config.toml
encoder_norm = "batchnorm"
encoder_widths = [96, 96, 96]
encoder_rnn_layers = 5
decoder_fused_qkv = true
learning_rate = 0.0015
batch_size = 48
Rows from block 5 of the audio encoder, named by matrix and row number. Each number is 500 + 25 x the weight over its row's rms, rounded and kept within 0 to 999. All counts start at 0. Numbers have three digits each. After the name is the row's rms in percent of the matrix's.
# weight_hh_l0: GRU recurrent weights (gates r, z, n stacked) (encoder.rnn.2.rnn.weight_hh_l0, 384x128), inputs 0-127
weight_hh_l0.236 100:491502509503498519500502504515505403485473502490451565490522545489498500503456524551495492455502498502510487496503519514459487497506498445499498499503568493520513491501491499501530438511444503514496474505488516503474516497473500497508498480498459443548533508507500482465499505500448505494523500499501503497500500500435502518499484493500520502505510490506495519467501510521592509497501
weight_hh_l0.237 104:492497496566501529505564486509514396525443487534462509519500518484498493498496502499509497501479508546506500497498485500430486502496518500469504502494527513495528488506513495513504500478474506499520492507500528501485508502462524505523481495427500441569571543505504506463502494511485498499504508509523495503489479498501499498473504499502501494528500494542488494477503565529529499507520
weight_hh_l0.238 064:485559499508511525499500498503524496510506488562493511520500491460481538478505464520517496443497531517460490499517503501450498504501519506492508497505502535498515493495522520580506490463451506496549487527494527505496480517493501517503497498488496495504516531496500499475516511520451514509523500498530446526502453431423490510493496516516501565509463520501461506497509501501538505518553
weight_hh_l0.239 141:501476498470492484479490496485466546505502502490521463500490474499514532514503484487454514533510484481503516491478500499531520491493501500518496498500496500500443500531499499500463518500556508501500539501500455499566464470501501501441542503527524539427445499470499496538495511489514484500479498500466491506544531479511506479530505498527499499496505500500593514527476491449471502445492
weight_hh_l0.240 205:509537491489516501501501500526503432520481502541473569470504530536506497497460525551513478490500504493500500473521513501449496524500501498503494496503517511502485500500495482510498458503440501501499445490485501497459502500434504499500472478466497429563553514497500503494498504535479499521546485525534501502556480485491500525500469501502500507543492482499491502442498532497545488514501
weight_hh_l0.241 142:501500495499510500494459481497493535517556521504500455500500457500520500501499483494451505497500474491528501482500498501546503505509507500505405492517455544528490530500466489520483535502532526499501539497500483499509473436518511492493488489524499524500456501499499495545451501505484477476462498504499482492501566466505489447525478551552484471525501502461500531522490490472474507457505
weight_hh_l0.242 068:523452536467504489510545526491447500500511503469500476500499500486501488499505482483472492488539500502505498502506493498526533490512485515504502555495495501539511499422499518493500488509503500528501500420501495500559480500528436478499539501521501503432463499456485517499495500501522537467458477501481464485541536543500541500500497500487503491427502516478498505500500485499494529459484
weight_hh_l0.243 143:515500502458468500501443481498471502514522530472540475494473491548504496508493503497412499535505470464477557485491502501511528498500489495540479469516498501508457543507487498479454504531519519482498512500492497481517502465506500470460499500499501538456500492474502476512487518500537486503469480484494501475565523465520478491519468499507471500500476491492559512549453473489499524444500
weight_hh_l0.244 086:498482500512500490502501499457451518475499530471499501553518508406500473503530461486497498496536499523513488519503499499500499482503500483499509503549503499497517497500526504552509514509501501531486501498526506510499466499506500502510502558563504520491452507518502502501499483477498555498495512499484508485443500537497507498530499487513506501499508643485460501517491481502486500501491
weight_hh_l0.245 093:450474502535496479505500495486502540498502498491499490530462495495500496475542490429503509513506490545540469506436485431506491503500488500498522573500496499495506481502524509493504537500508501500499527504551510508549500500564503504502499504506522579477455500503500500502503506490509501502494552502481502480480522505512505495485519489493506460487501546577502503519506450502477459502477
weight_hh_l0.246 094:536529506482485499479500550441438541469509496496513486430498503489500510506498509493500488561501415477492545467498498499478501499502501491505495496441521399497500509511511500467461506520504508501496500502503500454553500496506453505460546521501500507495495483484499489498492503466510498515540472503496507503501508500479479500503525429505493521497495501479512501506470500493496507523499
weight_hh_l0.247 063:468502472568562502494502515499483501470497520499500498567499518503488450501509497498505497500496500541497497502482508468470525501508504502498490497501502490482537485511497522536501434500503513520509469506504485504491495499487500515502510499507515479499501498579514495440504501497497509515490502501543499499438496503468499498501455491489500468495503499585483376490502500501500497522506
weight_hh_l0.248 127:491481455507477481501522530466507495447476500472509500516512495495500501496563521491504496504496516494507510500501506499502579503503500520545486533437471498460509499506503519500485501525500526499516525502499495498501500496536513518504552500549559514500502500500522510499502490455501523505499500512501507499501513525504515501504601501500493494501512498501501488638500496503511500506501
weight_hh_l0.249 087:489502485494498507502519501581508451484447496481500523501501535490509501500500510524502496426501504497477485517497496488479496497483500489502519496501503501501523500518503496520492445491450495499496430498495505497481503546474498498516516428488500446534546506495515502489532529517500499499525489515515519507535504497502561574499498459499487510501497498507472506457518515499596500503489
weight_hh_l0.250 153:500494504501502499495500498505500525498503512487530490518499464504511499484520446484502537491552499498503502505499503493521514430501499499512497527559496504500501499498491504505500502500549502539506517500509490500507437486559500518500501510500530566492459505508502481507531500507506499509478509507460492471473501500525534488530500500485467484491497506502500502531479337486480497504495
weight_hh_l0.251 077:500551501499498498525498503513525491507496496501500544486478506515519506464492500511552496507503497502506506483509488510484443501499500464568496501541501500516478482501487497521499496549496502499591497482498525497498520513498541526483386522456493497508504503486489502501491500515501501540509497528500499501504532500495492502498482499501500476503505487501525498497499508431482512557400
weight_hh_l0.252 165:498498488505498499497483487467500535498503487500501478488499488495500499513500496484500506501501431494525500488500510505501508491487500505495491505492473499499478492501500501498513574471544501501514515511515500507509496497500505506499513557550525510471449484489503500525449498500497500499481501499474463497478500509494505406499501513496490483491524487500500499503504495512327500500542
weight_hh_l0.253 075:500524500456497503504506520522503465498497499501500529500500505508470506468496508515502498505498508499495548448513498492498495502501500502501448490476510485617432503497505503500499484504484492493516493516477507482494518512501510494500498488490463491510522500431459503500501521503500519554514494535555541517507486489499367520496495504507496513500493504467501505492501500502532537523505
weight_hh_l0.254 094:538539546503500530499500507505500498518491500496499505492503506515517468504428506504493523488499498475508521445518544508493500503564498499495471481500508501529499554469423462465504491514487436500434480492466460470504546494487462464452503493479443490501510486505418494489498494500496501501505496486527499496468500503495475513508469499500503499519506489501551460488499486500508501489501
weight_hh_l0.255 079:495502504501502494508529503515513466499476492491458586499518506465503500494497501513499401496523521565492480513498497520487496502501487482492524512498509500504523495503505573544519411504467500503501473503498510514496516511484477498526500500495498481529515519502499539497518495493499520491515501496505501521498500569493523540485501498501537546502492519503498500471525527503504500500401
weight_hh_l0.256 060:509501545473493488496496505503499506535527495502596484498497495508518487498500499500496497521500503457496555500612526505505497510497513512520502468500499503517474544498500481502453558500504497469496508490458501428517501496500499487443508501490468500503500499498453498501483489510506478512501475477500502508513499490545494504497498524500451501502483495428555465504469496466502504490479
weight_hh_l0.257 033:505407515399516500502463491493511494528504512517538493507497496531496505498489491520507488507472463429487525471458515519501509502490500506501495476502501522506443507501518475504435502501497496500498505499431518480499502492506540492502493487505483499516515508488493494518473524507516469506501452501501498507574483468521499488500468511548460507517464500499517503504442511499515529507519
weight_hh_l0.258 135:500472499486470494505494500530528499532498500499511482501503483508514502498488501502500518500514496499498571497490538500500511498493382499519500485500500529500472565500501456501437498500499494500479500488451497498499498477518491499496500465491470499501504500499389501503518512502534497501467484499502501500519504500604502501529495485506446520500484500498523500499490496451506500501497
weight_hh_l0.259 064:501497502412539502514496489498520498506505529499514499501467498516493492493496501477497509494497500491486531486495502492580474512527495495497482496542497579501499506501493494511499503501505506501498509498498497504496502452535505497515435476500497502503496502479500485550499568501515461503496523504502521473509500481590495495566491500611513517529493495469501523506503499501500497499507
weight_hh_l0.260 074:496520500486335531495504506543451479497498501497496503463506488501495510441526493506521504497490500514482515501506513498493502505509527499501449501503494501493489523503498506480500499492502505478511499543497493478500498503493499525491491498464508496501517477502512480500500487497480500585559571518501534521553481473499500499507502525478530507501454473502512502496503500500507498512504
weight_hh_l0.261 039:498497486503501481488506494506504503491497497504518498508506495505498500492507501497510495334494502581493518505511516496500501500493491407495501482496496502488501502502500501499503508489503510495501503502495495501501467507510501515503499499498517507498504497489538357501510510498509488507496505506500483505499497503507483497518484501491486502492490501482498499503497489514509489507581
weight_hh_l0.262 111:499503499502501464522502503501503500476541499434500499502499500503444508497502511500502504520489571518483503519499520497500498545502503556499500517451500496508508509505531502499502500511495501442504500439502499507499646506501495502499501501496503499501510500516507520501504501485499533494499502498505480551485483499497444502499474494497516498496491557502443499554521444507500510501485
weight_hh_l0.263 064:506498474499503509498425500518515501497481482501502498553496500579488517500496614496500501527394508495497500482491508480500495498451475500500499477494497501480501506513548495492499515478503500453493500519458486494499569504511496495505499501471500503500500499485509578505539545485509499502490502503503502541539501499516497499509531502503478499486484489497503513504500508519542479501511
weight_hh_l0.264 115:499492499548485502490531482498588437497465386497487507517532504462500524505499547526499496498504554508514495520514499518499489495459506498502512505470501498506554495494509502500517469480431494504506469501493505500498507538500514491501518500502502500506537533515503544498500428500504500483503460496495447575491501508493516520480533506510501518493503499503498503489500510517498503499501
weight_hh_l0.265 092:498499490482498500501526502481501500500498469500498499483530511498501503500499500508503515501478517513497499610491516506496500503442500521462558507499498501503511500504501498488500483422495492456492462506490497506501501500446499500494501461491495390499503496500518488500522497549503501499518480499499500504538445507500503540506504496455491514493493498512501488409509543499521445499490
weight_hh_l0.266 098:514500500500502465535498500529503500501506427547500502532500502497499497475500502501501515514498503493505503499500483501501370550473500505501542503499499638499503499502542516502497500477458500476477499449497523500499557499502499496502454501491501500502507509503501502501513499501555477471500496508500444501502503483506494502501500500499471501490500504495497500500499500491510491475466
weight_hh_l0.267 147:504500490496501500409501520489479500497492500500528480495512492497517498502501487482491500500501483492498509498500497506541543491500508499499497484499466496499498500501500476492500522494543500502485501540498410499548393477505500500463557511521503513404462480499503498501498467495501499499435499474490498505475497500501516479499561523500500497497502501499501494500499434503492500498551
weight_hh_l0.268 055:525502539499504495509460501477508495499541501509508500536491498524495501483504504501502500503489500499500518501508519499501500544510494587499473502495500501554496499466499515499481490503499501499508494490373498491532502500504496501475499574500437500506467530497436499502467514500500501514500476503511488500499504494520488499489435500499501496497487501497512552506502501443479538421500
weight_hh_l0.269 056:497495513501558499502516499501505499461476538499499501503493504496497502471505416501503500499575502506499468515516505480499502492488484508495516507501503492501539482502507590496504486532496491521497598486542510506500500510501507501539497472506498503484415544501500514490507500499510512500499504492469499466480501623499511505493502486496501467493502503504491496500513505506494502502488
weight_hh_l0.270 084:500494502458500499537500500499479498501499505495519500452504500504440521525517513507500461499516508514387508508500591490496601499500506534500458494500506490523497506498500496505478471520498499499510498475492463514500494496488486504538549500536498499500501495503495499510499500440521526502495445494519543517538476508499499506500459436501492514504474511501491499498503503504510540504506
weight_hh_l0.271 079:501524541511502513529493503503522463528556500501493507500479501504479501499488499510492496488508548500500486440503478506500487612567500518501500476516502515547505514431488519519498489508476489498490494494498554496491540500498484474485453495472488489513505514501489501500480500512493511490506497502554500500500501454485419503487452515513494499528494499500501476496510505501519587490501
weight_hh_l0.272 075:480442501502465500502502498500506525496498501485445500496491500577500562492519503468537496602504493559445507555499558496449501496487488495508499503500500496502499493502499499465501501504501524504501502525507500500510510501578499587489515500481500501499499495475500511505499500499531499574500502547494552500502503505500501499503505498504499487496504496503516501518499505501499506537488
weight_hh_l0.273 040:514504503441440502517507518507500492512480501480498500500476496506504551478499501530498498358517586500496465500510500514505483501509501490516495522536484522528499504498527507516499488512475503495502500505491498525499531526521500499511500494404454499500499534499480538493499501519528571496498492502507491542516497530501499502503499510493494509469483516492501502500496481475494502498464
weight_hh_l0.274 058:490505481538510502496503502509552498498501466533502486505497502501365462437576500498527516501473505500500500504482451462488478522499490507483587504485504498425500500522557507538492499479497503476499534459503502504499499514531493528498477518475505499502508526499526499487535512499501515505511499535505506509481501499496482512494518497490501501488494501531491497512505498500512459505481
weight_hh_l0.275 071:500498495552505502509502500508515383497422501511499502500459500500501498502498519500498468497501509493521483497501499572503503498500496501500496493480495510498498498502483496509503498497498500502500500501502500502457504500505505500512500477500501500650501534491501501531502499499481497493497496543501500500499503484501500498500526501513501503501497456498478501500501608517509500500535
weight_hh_l0.276 091:499489497525484483501518500500505501482478488500481496500550436424503490501543499499500499509502505537505464582500489500500500498476524530488558567445503486480596478499572514500512492499495500506461467493508512510506500512500487506555505500502523500499498515504501509467522479490502514470494482458496484502479499551495517525488509475489504501488500545509447498500522499512501496498483
weight_hh_l0.277 037:501523513530445568517525504522544532500490497499466520499496498433485500496502503502544517483475525494513465507525546516503501535543482502491453514499500505511570498492498502472547494495489504474497502520503484508489506566511498501500497502480501501497497506507500485491541501536423534494504553486512522506473455503499492505499500467480519515586500501495507501508563496506504483504492
weight_hh_l0.278 030:486498503500496502510498488516587491496502501499499497505482501489288491495509498497501516503501496496508502494500499499511499501499508498501512501542491508556499489508500499502484495500468498500498502498500501525500501501542505505503496497501501505513502505499501495511501502504567499502501501503499504425503499486510500501511497475491487526492537507518500510502499503499496499498461
weight_hh_l0.279 045:491498519500500501487496498453492503526511498552441495499494447507499506517492490499491512502499501498489500496467506491503498507499413520491500474498469531573466514498498500499502500479504504491487502501503501539518465500496500462463628500488470502503496501487489497540499560492485500499500496494500439544513496454502498448484499553559500498501493499500507494503505498504492500498510
weight_hh_l0.280 057:496500507494500498476498505445476505520501515499502487493495495501513527439407486500445503496509469502498490504465500493504520472500497531532446483501499499573497539492490493519497497497504501503496500500505490500535476494509483489499534550574478500487490498496471497499488509497494500482500493395499455451505499502499508500497502505503420501499500514501499502500497500498484570475506
weight_hh_l0.281 079:500501500509500501500505500505507497500505496506519491555492461502497500487449500474609514550479505500535500512497500498504499551501481503494502523499480504503503475505500516484506499483500548477574530502499499500500499503531565573496499500497556521502500504513577498513503503501503505553491531502505502502484498498516497501498519499440502422481495500500503501506513492500504480563497
weight_hh_l0.282 072:492534484507501503491455503501481506499504499518480501494501500568484501499498425501501502500497488494510488484515473479479493508515523479492480502498502502494482444502469502542503499501504501509554498503527515515496496498483502530509481498511502498512497501506500497497454501502450481540528504677500493502500505476488500496497509505499505497534496469510497565497499526497478490501517
weight_hh_l0.283 063:501520499501500500501503506505508497500493487507499500500501507500495504500501501500499502508448552501503508507492534496488502504493521567497502501494501498515500503489515500493500460495464482442493414508474483501535499506478498500492503488488495498518500511505500501466504500518498518502582440498567503568503371494484501582454500499472500501490500510506501498497502500499527497502498
weight_hh_l0.284 140:481499493501521519500500501499487507469503500502547496511504479499484496419539501486539504500484501502499502513500514491501498506505498501513438520499481495478500451511514512500505510500505512498574506499511492503493494500502566598507500502518561505489498486507534500506513501499498504604494517554496495501486495515501483488505512503475502444490487507504498497504500490498498470598499
weight_hh_l0.285 079:498500498497500506501499503499461533481501500498504469485503505492436500499584500457498500513500492488547504495498497501500561510502504518438501501491511497484497516535487500401495514501503472499495524516503455521499496499501441500495507519518565502475489484497502406501503496495498506499487501495498516500448470491511471497502505465491498500498515500508579547501506498531495481482498
weight_hh_l0.286 100:499540494498519502493477499500488505502500521493497501498510496505500484497504500500516483348499484500511500492515505515501503500506501494499449491501500519498497476486487500500518526500507534527558500527500499481490498498491630559500504497508513500503498499503509493500497498498411498512500502498496489478500500490500498438500487500500507450512508488499501498500500503504489501537544
weight_hh_l0.287 072:495469538535501507493503492506500508444498565469512489512501497461496497517495495483488509494502496499487499500453508470544506499500475497472512500502510506500543520511498493446500501495521502501479536524501502501501497496540499494501500442582542566436503498454502497504525511495549498437475567500460500488478500499543502499503501447494535538496488498504502500541502457515501498500502
weight_hh_l0.288 168:473506487520519503508495497495486503500500502533489497499501500499447490512499498500498500499497496511505457500500497517498500510519549546418500491500504495480573486497497500500547526482500502500505502557544500502500518500480513500523498500513503462501500544519507499463499481500419506500505548498509505501491439499459498487474500500501543497538508500526483504501593524588533504500521
weight_hh_l0.289 060:503511501481499463500560500500506454500498502502501503499517500501510499500500496502507374509503531486469498546484510477448502499490506500535499499503506485502499491468552528520506490504453501519510499442477506553499501500499523507569508495506500455506519541502488548500486494507497500553507490499500486495501500503461508499484494500516551496533507538548445505499500556487499507510499
weight_hh_l0.290 078:495500502501533510498500499521537500496498507500475501512493533481501428500500436499500506478505443479470479479498486537503501493511538458487515509519508516440521492498499502506543502501501490512474523520502502516491499497499501503504477492492524500499441513499503445497514498499525485499505554500499515361492541497503501502499501451500514499502539483501498586499500501510509501500500
weight_hh_l0.291 050:501500486513490502505500503501574501500502476501483493530463498518499501497536499498499513508474501490458385505506498490509498523504468501491506499491498510499531500506532530494505457498502507436523505441502499561500506529542504508473502506494506505499499505526518492511505493506617525500498508541500504528494497493504480498501504488492505501494501557501558496504504439465512498496499
weight_hh_l0.292 099:505500505492503478502601519553502498521485478507503500532493464526535510479504498500501511518470571525487501500504502500501529589505460546496520544490492516504494507477501496501503462481499504484506500497499471491516497501540501493498497488450494500504500549516488499501500505501502500506500510498525500508506500500503500509405547500488539500480473512495500499502525498500588482500453
weight_hh_l0.293 100:540500487501479500500500501496497501496503501503527499501585477498489499471508497570520501500498504425500546481508498636500505500519502500515497501492500498493500498490500537501504502500524531500551500473501499461501498500500510532500500500500534505500499499501505499506501496502496501500500501501500500472499493541500499500500501502498500500501500501353500501501466498499500499506502
weight_hh_l0.294 068:501504501513505500511505499477538490484492480505496542552528502505435493455511512507526463496500520538502496550516489498490480501490502500499543541463503499487541431479521524496512495498479500501520491457486511556495560520498499551526495509499506496525500556510505546500499464473501510507545510500502493510468452549495505519468498500498505449501490500536456483502521501519513494576499
weight_hh_l0.295 069:513510503438502465499487506414475506502502515499515501495473497511510511502469498500457497501500463458493501442511501481494509498503516506529486500501496503518457511503497467519423489502500505515501499438484496497506494479475477480493505520499494500497495499502476502512372500496500501492497481493501500476516508500492493500499498509605499511500493505499502500499495510441493545475481
weight_hh_l0.296 079:508502512498507499577494500499505512504499503497478502511487460502488499501494501488491534499498485485520470486497501502500484542505493498491497508501488613505493501504493494500572562504501501490475515493507502509480529495533500486498470506509497508506500500497496500539491504502551508497472512487498500493496501440578497411502493481506527496493500535480505495557538440495486501470448
weight_hh_l0.297 083:486500481507500511500481491499545507502502564499508484521473490512473501501500498498468536499446498474529503484492519494530501502518503521470465492520498508486496512492431499484498515476505504438497524518500406508472462495514500497499500526499515503494499499489522430507521510500501507503480506498591567497505474469529487477533443503502499500501495498492507501557499477559498502499516
weight_hh_l0.298 145:505509499485506561553499523540508500522499500509499492454500501519499500499499500505547577500450487463563504484503502502499500502501503500490495492501522567497478510524454484501467502500499495387499499524484480495452496495497499499479451502498499468517508482501499449501513502542496502508513472523509522484532490446508451513518499499495482501507507494493544500496497501472500452504470
weight_hh_l0.299 059:511493490496499528504495499533537504500511582492503484520497506493500455502483507498471507503500505489506532499500498501501489499367507507543434492528491499496506510516456500493489509513502494465477510511466482495493500497501499493488504501502500503491504488496501497493520498512575500498497495499497534498500506485503472496581411494497476507501509532492577499531493501470505506492500
weight_hh_l0.300 033:504495497494501494522496455514520501503494502503373496500493534532513498582487489499480498522502509499501496499468499495499507497468500532490520494461507504499498506499505437500498498481499476502447502489486495500503519501494500430505483492498496446500523522554493506502499497500579503494499492495545432500507471495517511520494425471514486495503499504500500490494501502501541494477500
weight_hh_l0.301 073:486504483512503502496511535499435510493501501527493503498497465510497502509504498489500572496400502490540487527499489500504501509523472495496478501502491484504500497500450501474509502459502510456500501558528360501521494508502500500495500501504523501483491489472508501493502499500450501496498527499566492498494502498497494481497515499492563471500526498512540501501527468504497485496508
weight_hh_l0.302 067:502509484541519500523504503510565491498485487500492528513510521539494490492500519510506487504498526509538500502495500502499425500504529460485500517519508491491510425535500550503498500605484495500500484510498500521474541507493550525500495466500526485572528533526508521469529489532496511500522499552528513512499501502497491521498500493474484485508500506537483500500499500466526500505418
weight_hh_l0.303 068:490505499500492481498531506500443501487415456502504501482508505502495501482503531499502494542497521495499511510513499504486498501492498499500496504424596498502496505505564496484480491459501499497507480492500539500522499532461472500497508505481500499499499471501500535501493467424501501507500499502500512536511462500499509589499502500448501518475536498520503415492498496502515496501495
weight_hh_l0.304 100:483500514500488447511524499446471528500497494489522502495507499499499501449524498501562501500505500533481433531503510503469501494492496499497518500499501500450564447495556499499500502500500501504551499500504555501514504509498499543517513514508499500463475501500490515472500492462491526505490541488456501496496488593500546504478520476469551501500497530508481500500507500511501457568474
weight_hh_l0.305 088:501504526520504503498532516499498498476469499480476521488524545470498489510500505518502493465499539520482493561510505510496500497504497497480519501445560481471594500488502502487517465509478475502491451511500495499498506519474454502502497500473504492497504531504504488444533497490499548500514507439519500501485472549488504599486498466501516575499493504504494498493533512526532500503501
weight_hh_l0.306 049:494511502505492522500483451538546475521513501536472500499476500501464494512500496500502514491496518493504501506499488507500500543512518511429509499492474501498520501507489496498525501501456485498495466549479489499484487503500499497491500503403500475519508535527500438451553496526497512502502516482550487514497458428499411546511478442485502516499487499525509500481525466508500503500501
weight_hh_l0.307 103:504481510497488506501439446512500499502499501499455501499497501483538489520473487502498499435515456500511483484500501510501499434470500475502516475611499507504494498492501489517509495489499481507499500520479502504500471487500537498521491499511493499500500496497493498540511506522500455499497501486454489475494498500517524481567491502509427502500505423494499604504487503496499501500505
weight_hh_l0.308 084:475500501513508499509519501489499499467491508473498565540497500499499501471512523478506498499509498524498497503477506482502502501590446496602497566502497496495515446544499574502502476547501507510548500443535497515508503501521503503510508526505504500498491498507486542508500502476500501513503505511493499486489529511493503498461509542487535487463504501542499516500501499440485499513450
weight_hh_l0.309 103:499472501500484501493498482499492501502507503523506490491504480498499536524500481500493501503505498527419499557488486499505528499481501574469497474466500502504500542494569496511475500486504501500502501501494501501503498499498500496525502379506499504501500530496500503505500502494497500471491502487500499526506440494500523495500500514530504550502409525497463502505499486520593505480532
weight_hh_l0.310 078:511521496495519523462500531507498505500499505498505499500499488532521533498478501494434543493499500487502502494517541500546506501518497494512483492517468510501470501493470456496498505501508501491503500511499461475527477488499505503353498499490504500501500499499502487501525500594490498505500498505512501509509485434509496493512490500485440485500501483492580482503488500484500459460525
weight_hh_l0.311 053:492497487506504508496522502493489530468495504501497504500500497503496508500526523487509499490506499500459497498500483500501495499507316489500494503504499473490501496500541532492502516501526525509546501501552499510497499511502507523501501503525530505480494497500582500502498589439492512501499516515497500498498502501496498494502555507506508495495444497529498502504500509502492497501504
weight_hh_l0.312 074:498500500458500497517420495491486547499498503501498501482522471509480555541494500534508485514502500500471501491500518505497510494469519574503488416501451500497442500498446482513501574499502497500532501541437520490499493497495517504536504495512472505498498498495497501501499500507464486518503502500498495532552432496500502465505501541541478516516486499498494506527492505502497500512557
weight_hh_l0.313 082:496537501499494494499503545501506461501510488590493497513588507478486500479560484499492505504505561510507499503509457500485487527521520504497522527458510498499522494494509503515511434501501499501489488499502527501501500500485499497497499501485515501500499605495503500484500452499483536478501495505531499553500493499461499523439505492496570504499493525500492476500502501498561505486498
weight_hh_l0.314 063:500503504572499502532565509535504501501496497505466503512496498499536501497504485501505504478501558507503450526511492500499474504507496508491601511503483497500554500499506515382522494493498497499500496520541501503510503521502460507507498509474502499488497516505499555473525481500491529484504537494510505501440488512489502517478532499494518505503474499501479466497577495508504501502466
weight_hh_l0.315 023:515502457398517481490490480489498501434491502497513525510531525501443461509489501499490493507537489492451512498499481506478499481486501491509513526497514483483494487504496504491384506504499501530488492459543501487497502534478485512511501499500509478506519503402523493480504502501512495496518497501497501478526524522498512549501497488496544504441538495491463503495481501500505511489508
weight_hh_l0.316 129:487476501517500573503429440487501504493525559505518492543498500499466498504501499493499501495522481499501499473485486467574498463503500486489491500529495495457515490500513511500504521496509505512496529543504532521476500498561509515500470506500512524493466506501530449500485526506544482496483529502500502491487499495520494454548483500512481500510492513507500511566466453517477503500591
weight_hh_l0.317 066:507495519500487498495532560486497501434509624437500499539495500496485513503506500494481499496615500499464501523501502484505500504561501478508488498505501480501519507499493517497508510511509509576498504500521499502501564501503488498482515505537504508479495507497492509497507501435491533490498507497495500498498502505495489496468498471501506502500500523494505530505495500497486559488478
weight_hh_l0.318 099:509500500498501499464462499518501551521512498500518403501494500502536491501502487499500552500499437473522526463497500501503533500499501502500494476499498507451495521501485486500467569490500499497487509535490493482504450456502500501416500498526496514490500493500501393498498495500505475505503485500499500456500498494511501497505502497498460513516496464482558498502448495498464499500533
weight_hh_l0.319 067:516504488480511499495497500502497497500500501501507501492501492503498501490500501502503499502499495500493518499498499501491499498499499499538493490500501495499463502510504576506489501500499264499501496500467501497499500501491498504501499500498553498490502498500521500500501506501498500503503495508503501501515502500500500502500500503501464500500430501491501500498472502462500499502500
weight_hh_l0.320 112:509501496462552508410476499501500499538502579503500499502508500513528487498502433503502488479590495500506505490507494505498507498505502469502494496577525501499485499494479500561499501550500500499506500497499500498495436489500507504500491496499500500502502517500469488509475503505493433500499494511473489406506501498502500500503498494509489483526501471497500552501461532488496539500504
weight_hh_l0.321 077:501496488512584495508494500500494489505512503494497500498506500502490499486521498500539481494503503518501496502501494506500499501504500498601496509502493500510527459491494580503574428519504523501439499496500539498499521500500605524521497497502495507506501562499495513500494500497480497526526507496500484493490500521500486500500497504502514473508501499497498500503500503500507520608500
weight_hh_l0.322 062:504479501490502502510465463497501520497502504498512493502462499506492498498509501491501501501501468486502512462500500492558467502502517497513499490569500551493491508494499501498458508501511502545502500498490502488485513497579500501499419518499556517480500459483584488514497509510560491503471532500451515450509502482579497473567485499508505505505501496472509501510497440500500507495497
weight_hh_l0.323 051:500500499532509592499489490507503503517500504534496495500501493486500495501499493499491516496498493496513500497466501501506504513488497501398530495488497518497500500496495410499500504446504486501505509475497499510496494485508507501503495497500495503504502501498500366506500502500506491502500509500507499492502487491511519495506499497497503503526478495500501499504516495549503472499635
weight_hh_l0.324 047:501499501454479500501487514458504499497499512496500502501480486514520500500503500473500492492529451499498496490498500516502500492490499482546504500516500503526485500604501498506485500519500533510509502479421504503500499499505517499511500637492500501500487501441500516507499501451501489516500499502496504485548521500502510429502496521504461504499501494495507518500486510464410507500494
weight_hh_l0.325 066:508490509472483500501500393514473501503517504536506499420511498512499501498477499502504500535518500500495514496509529509500476497437506500522493396502493530477456502486500493505432501496501504499509500498445479489497511498496525503500499436503462495490555478504501501502499504502488485504498477497486529506565484499512500506513486526508473504498504497496509495492478500497508498501588
weight_hh_l0.326 046:444498515503486499498496498499496503496500504500440497484451500488479504513491478496491503497499494496502351498501496499503505507531512498431500502500522502494500500502499503504522508500503505507470507525504507474498490501503396500504500503507496498489498499528496495502501499498480499496502587487499519501493457474502498458498500488500544557504502512522499537504554494511478507497466
weight_hh_l0.327 076:507502478405509474490500491501491505504506506502554491504502491518549499500501502498505496539554486480485515486488500452500514459468461510575474489503492499500416502560499501507420504503540514500500507497500498492443502502501512501500509490500503543485502498439507503519500506496504467512501453506494508500539507493515500493501498502517450501499500500497503499499463509428516514501502
weight_hh_l0.328 124:525499500470501500545442470503494495501509501453500541489500511512500472505472516508497466499498488489509500466502501498499407490499465485530480459535500499546486504497500495471495498510500491501497456500498547454500500500491493497502408500502490495500503470472517509500482520499495481501511466490500503500531506485500444496554380507518453504511522491476500500497483504487501506498505
weight_hh_l0.329 037:503504489499500504498495505494502479488500497495501504517515500500488520483519514500518500500496486489478499489507483497500478502467498491513501502500498495499497495503499508484500500503500519500549503488497524493500503446507522511498490516493510501518520505493525501510503505500504515503503504505498507496508521491501499583504504502331500490340508498493502504460498517502496496503496
weight_hh_l0.330 143:498501485495504500611474484512501501496499492498508502540502496500451482475562521502513533502470499478501506469507500501502447510502490497515500536513470577498500494507521500489504511497500505449532509482494533536489561502521500519502429509501513531500500500491511496525506516525546501507501524512494506499501500489586488475541482504482505501497500486487500500529509460497499452509447
weight_hh_l0.331 067:499501500524509500523505465501523494499499521500473509507501501501504492500501506502504469494453505510504492496508504527523500494499521495501502504508499548507516492478497494518588495505495499506537495497471502537446509500495500501647448481497501490501501533574500509499500453520500501516503544494502496495492489499592504490498458500500507467520514500505454499517517502525505501502501
weight_hh_l0.332 107:496520485497525502501500500497528501478497512514502498510503502501418497441539469502583502500496500499511505499504506500498503511498511502497457514499501496481498456500539623487505500499501500503498499506552494530497500502515510500506500499499544497497499511502535497499521497500500513547515519559503539500479486502501499479503498490489566499501492496502460496548534500520502498592505
weight_hh_l0.333 078:500472499502492492516500337494492502508495514499498501488503507484495499542491501500470463487540501495525461499505500504501501464485511498499507499499508490501500498439500498513522498504501506556496500495505585501479501500501494488499487503511502489498498491506500518500489497496496467455498521463500509500500499507492557494499440501528503508508511504500418561497504500534497500478503
weight_hh_l0.334 066:482501500501419502478500497410500519447497505454501474508489497459490505499527507485460505501499492495497509499485515498503525500503497496512500501487500483472498499509503502466500499502517510509500537496533489499505489502531501500500499508537510562445419496506509497515503498462511506501454501502490501501477500502502607492513534497495500496392518501500521503510498497511486503501495
weight_hh_l0.335 190:497500500500496500489499513427460550474502495501505498498498500496485500512499502499500500507499441493501502471502483500500501500509503501512480499466501499500477500512500499494500586524551499501500545523509500502521498500505507500495535502538520555471461486500500499515433501452496500500490506500461499501498527496498494389500502515501507500498508509512512499513476491502375501500503
weight_hh_l0.336 059:486445500499495510466480496464504500497500520497499503501501511444497455515499440506503471496545487512502500487519445502495499425501528486501499496503514467487516468442512519493507526500509537608533499510504508493496465500499562530556518501501518510496489515500503496500501492496499496501503501500467493484497500535483569496505491500506498500511509499500481522508497506510495593507525
weight_hh_l0.337 197:500515418511500500499500500500499500485507500500504500527500510513489504469549500502551500502489500506514507500511501499487500500497517499510483544500499485430509459505526579559510500500499530499556500500499500500470500529499519623504498500500553499500510500532592501500500496510500501532501503551495512502506500500497498503508499502488483448500503500517498502500481500494501480553500
weight_hh_l0.338 075:496499499572508506498486495491505500514587502539498491572497500505470499483505485484529509514492522519488501502479491496506444521541509505485500527501501504496542445500527542490502515479508501496512538510500523560500498502546510510467482517470503501500499518502510488500503501506507501521496559504503500509499491516505405500503530500493538470482492519584501491548503496543501501510530
weight_hh_l0.339 104:499510506490509513517471461496500451504519533506499500499483510507465507463497496500501497500502500556499499493497495500493483516509510489498492494560505562509512489500500507514501453507452509502516500503503525523454508502493508499502358475415501480502552515485501481508497514542498488497500503509529533500502500476498452500503433500514527505523496497502503529501499504502554521502507
weight_hh_l0.340 086:500501504501503530498493483642499500515497491521499499499489463502502502500482501500504509499463499500504501501478507501472486503491499500500498493501497502502499510500493489496497499454496500409500468506499483456495498494500499498493471448465495500590467496500500484501516505534499495500507500509615500495501491457505489552509494506498496501517466490501505479466512499497521467501503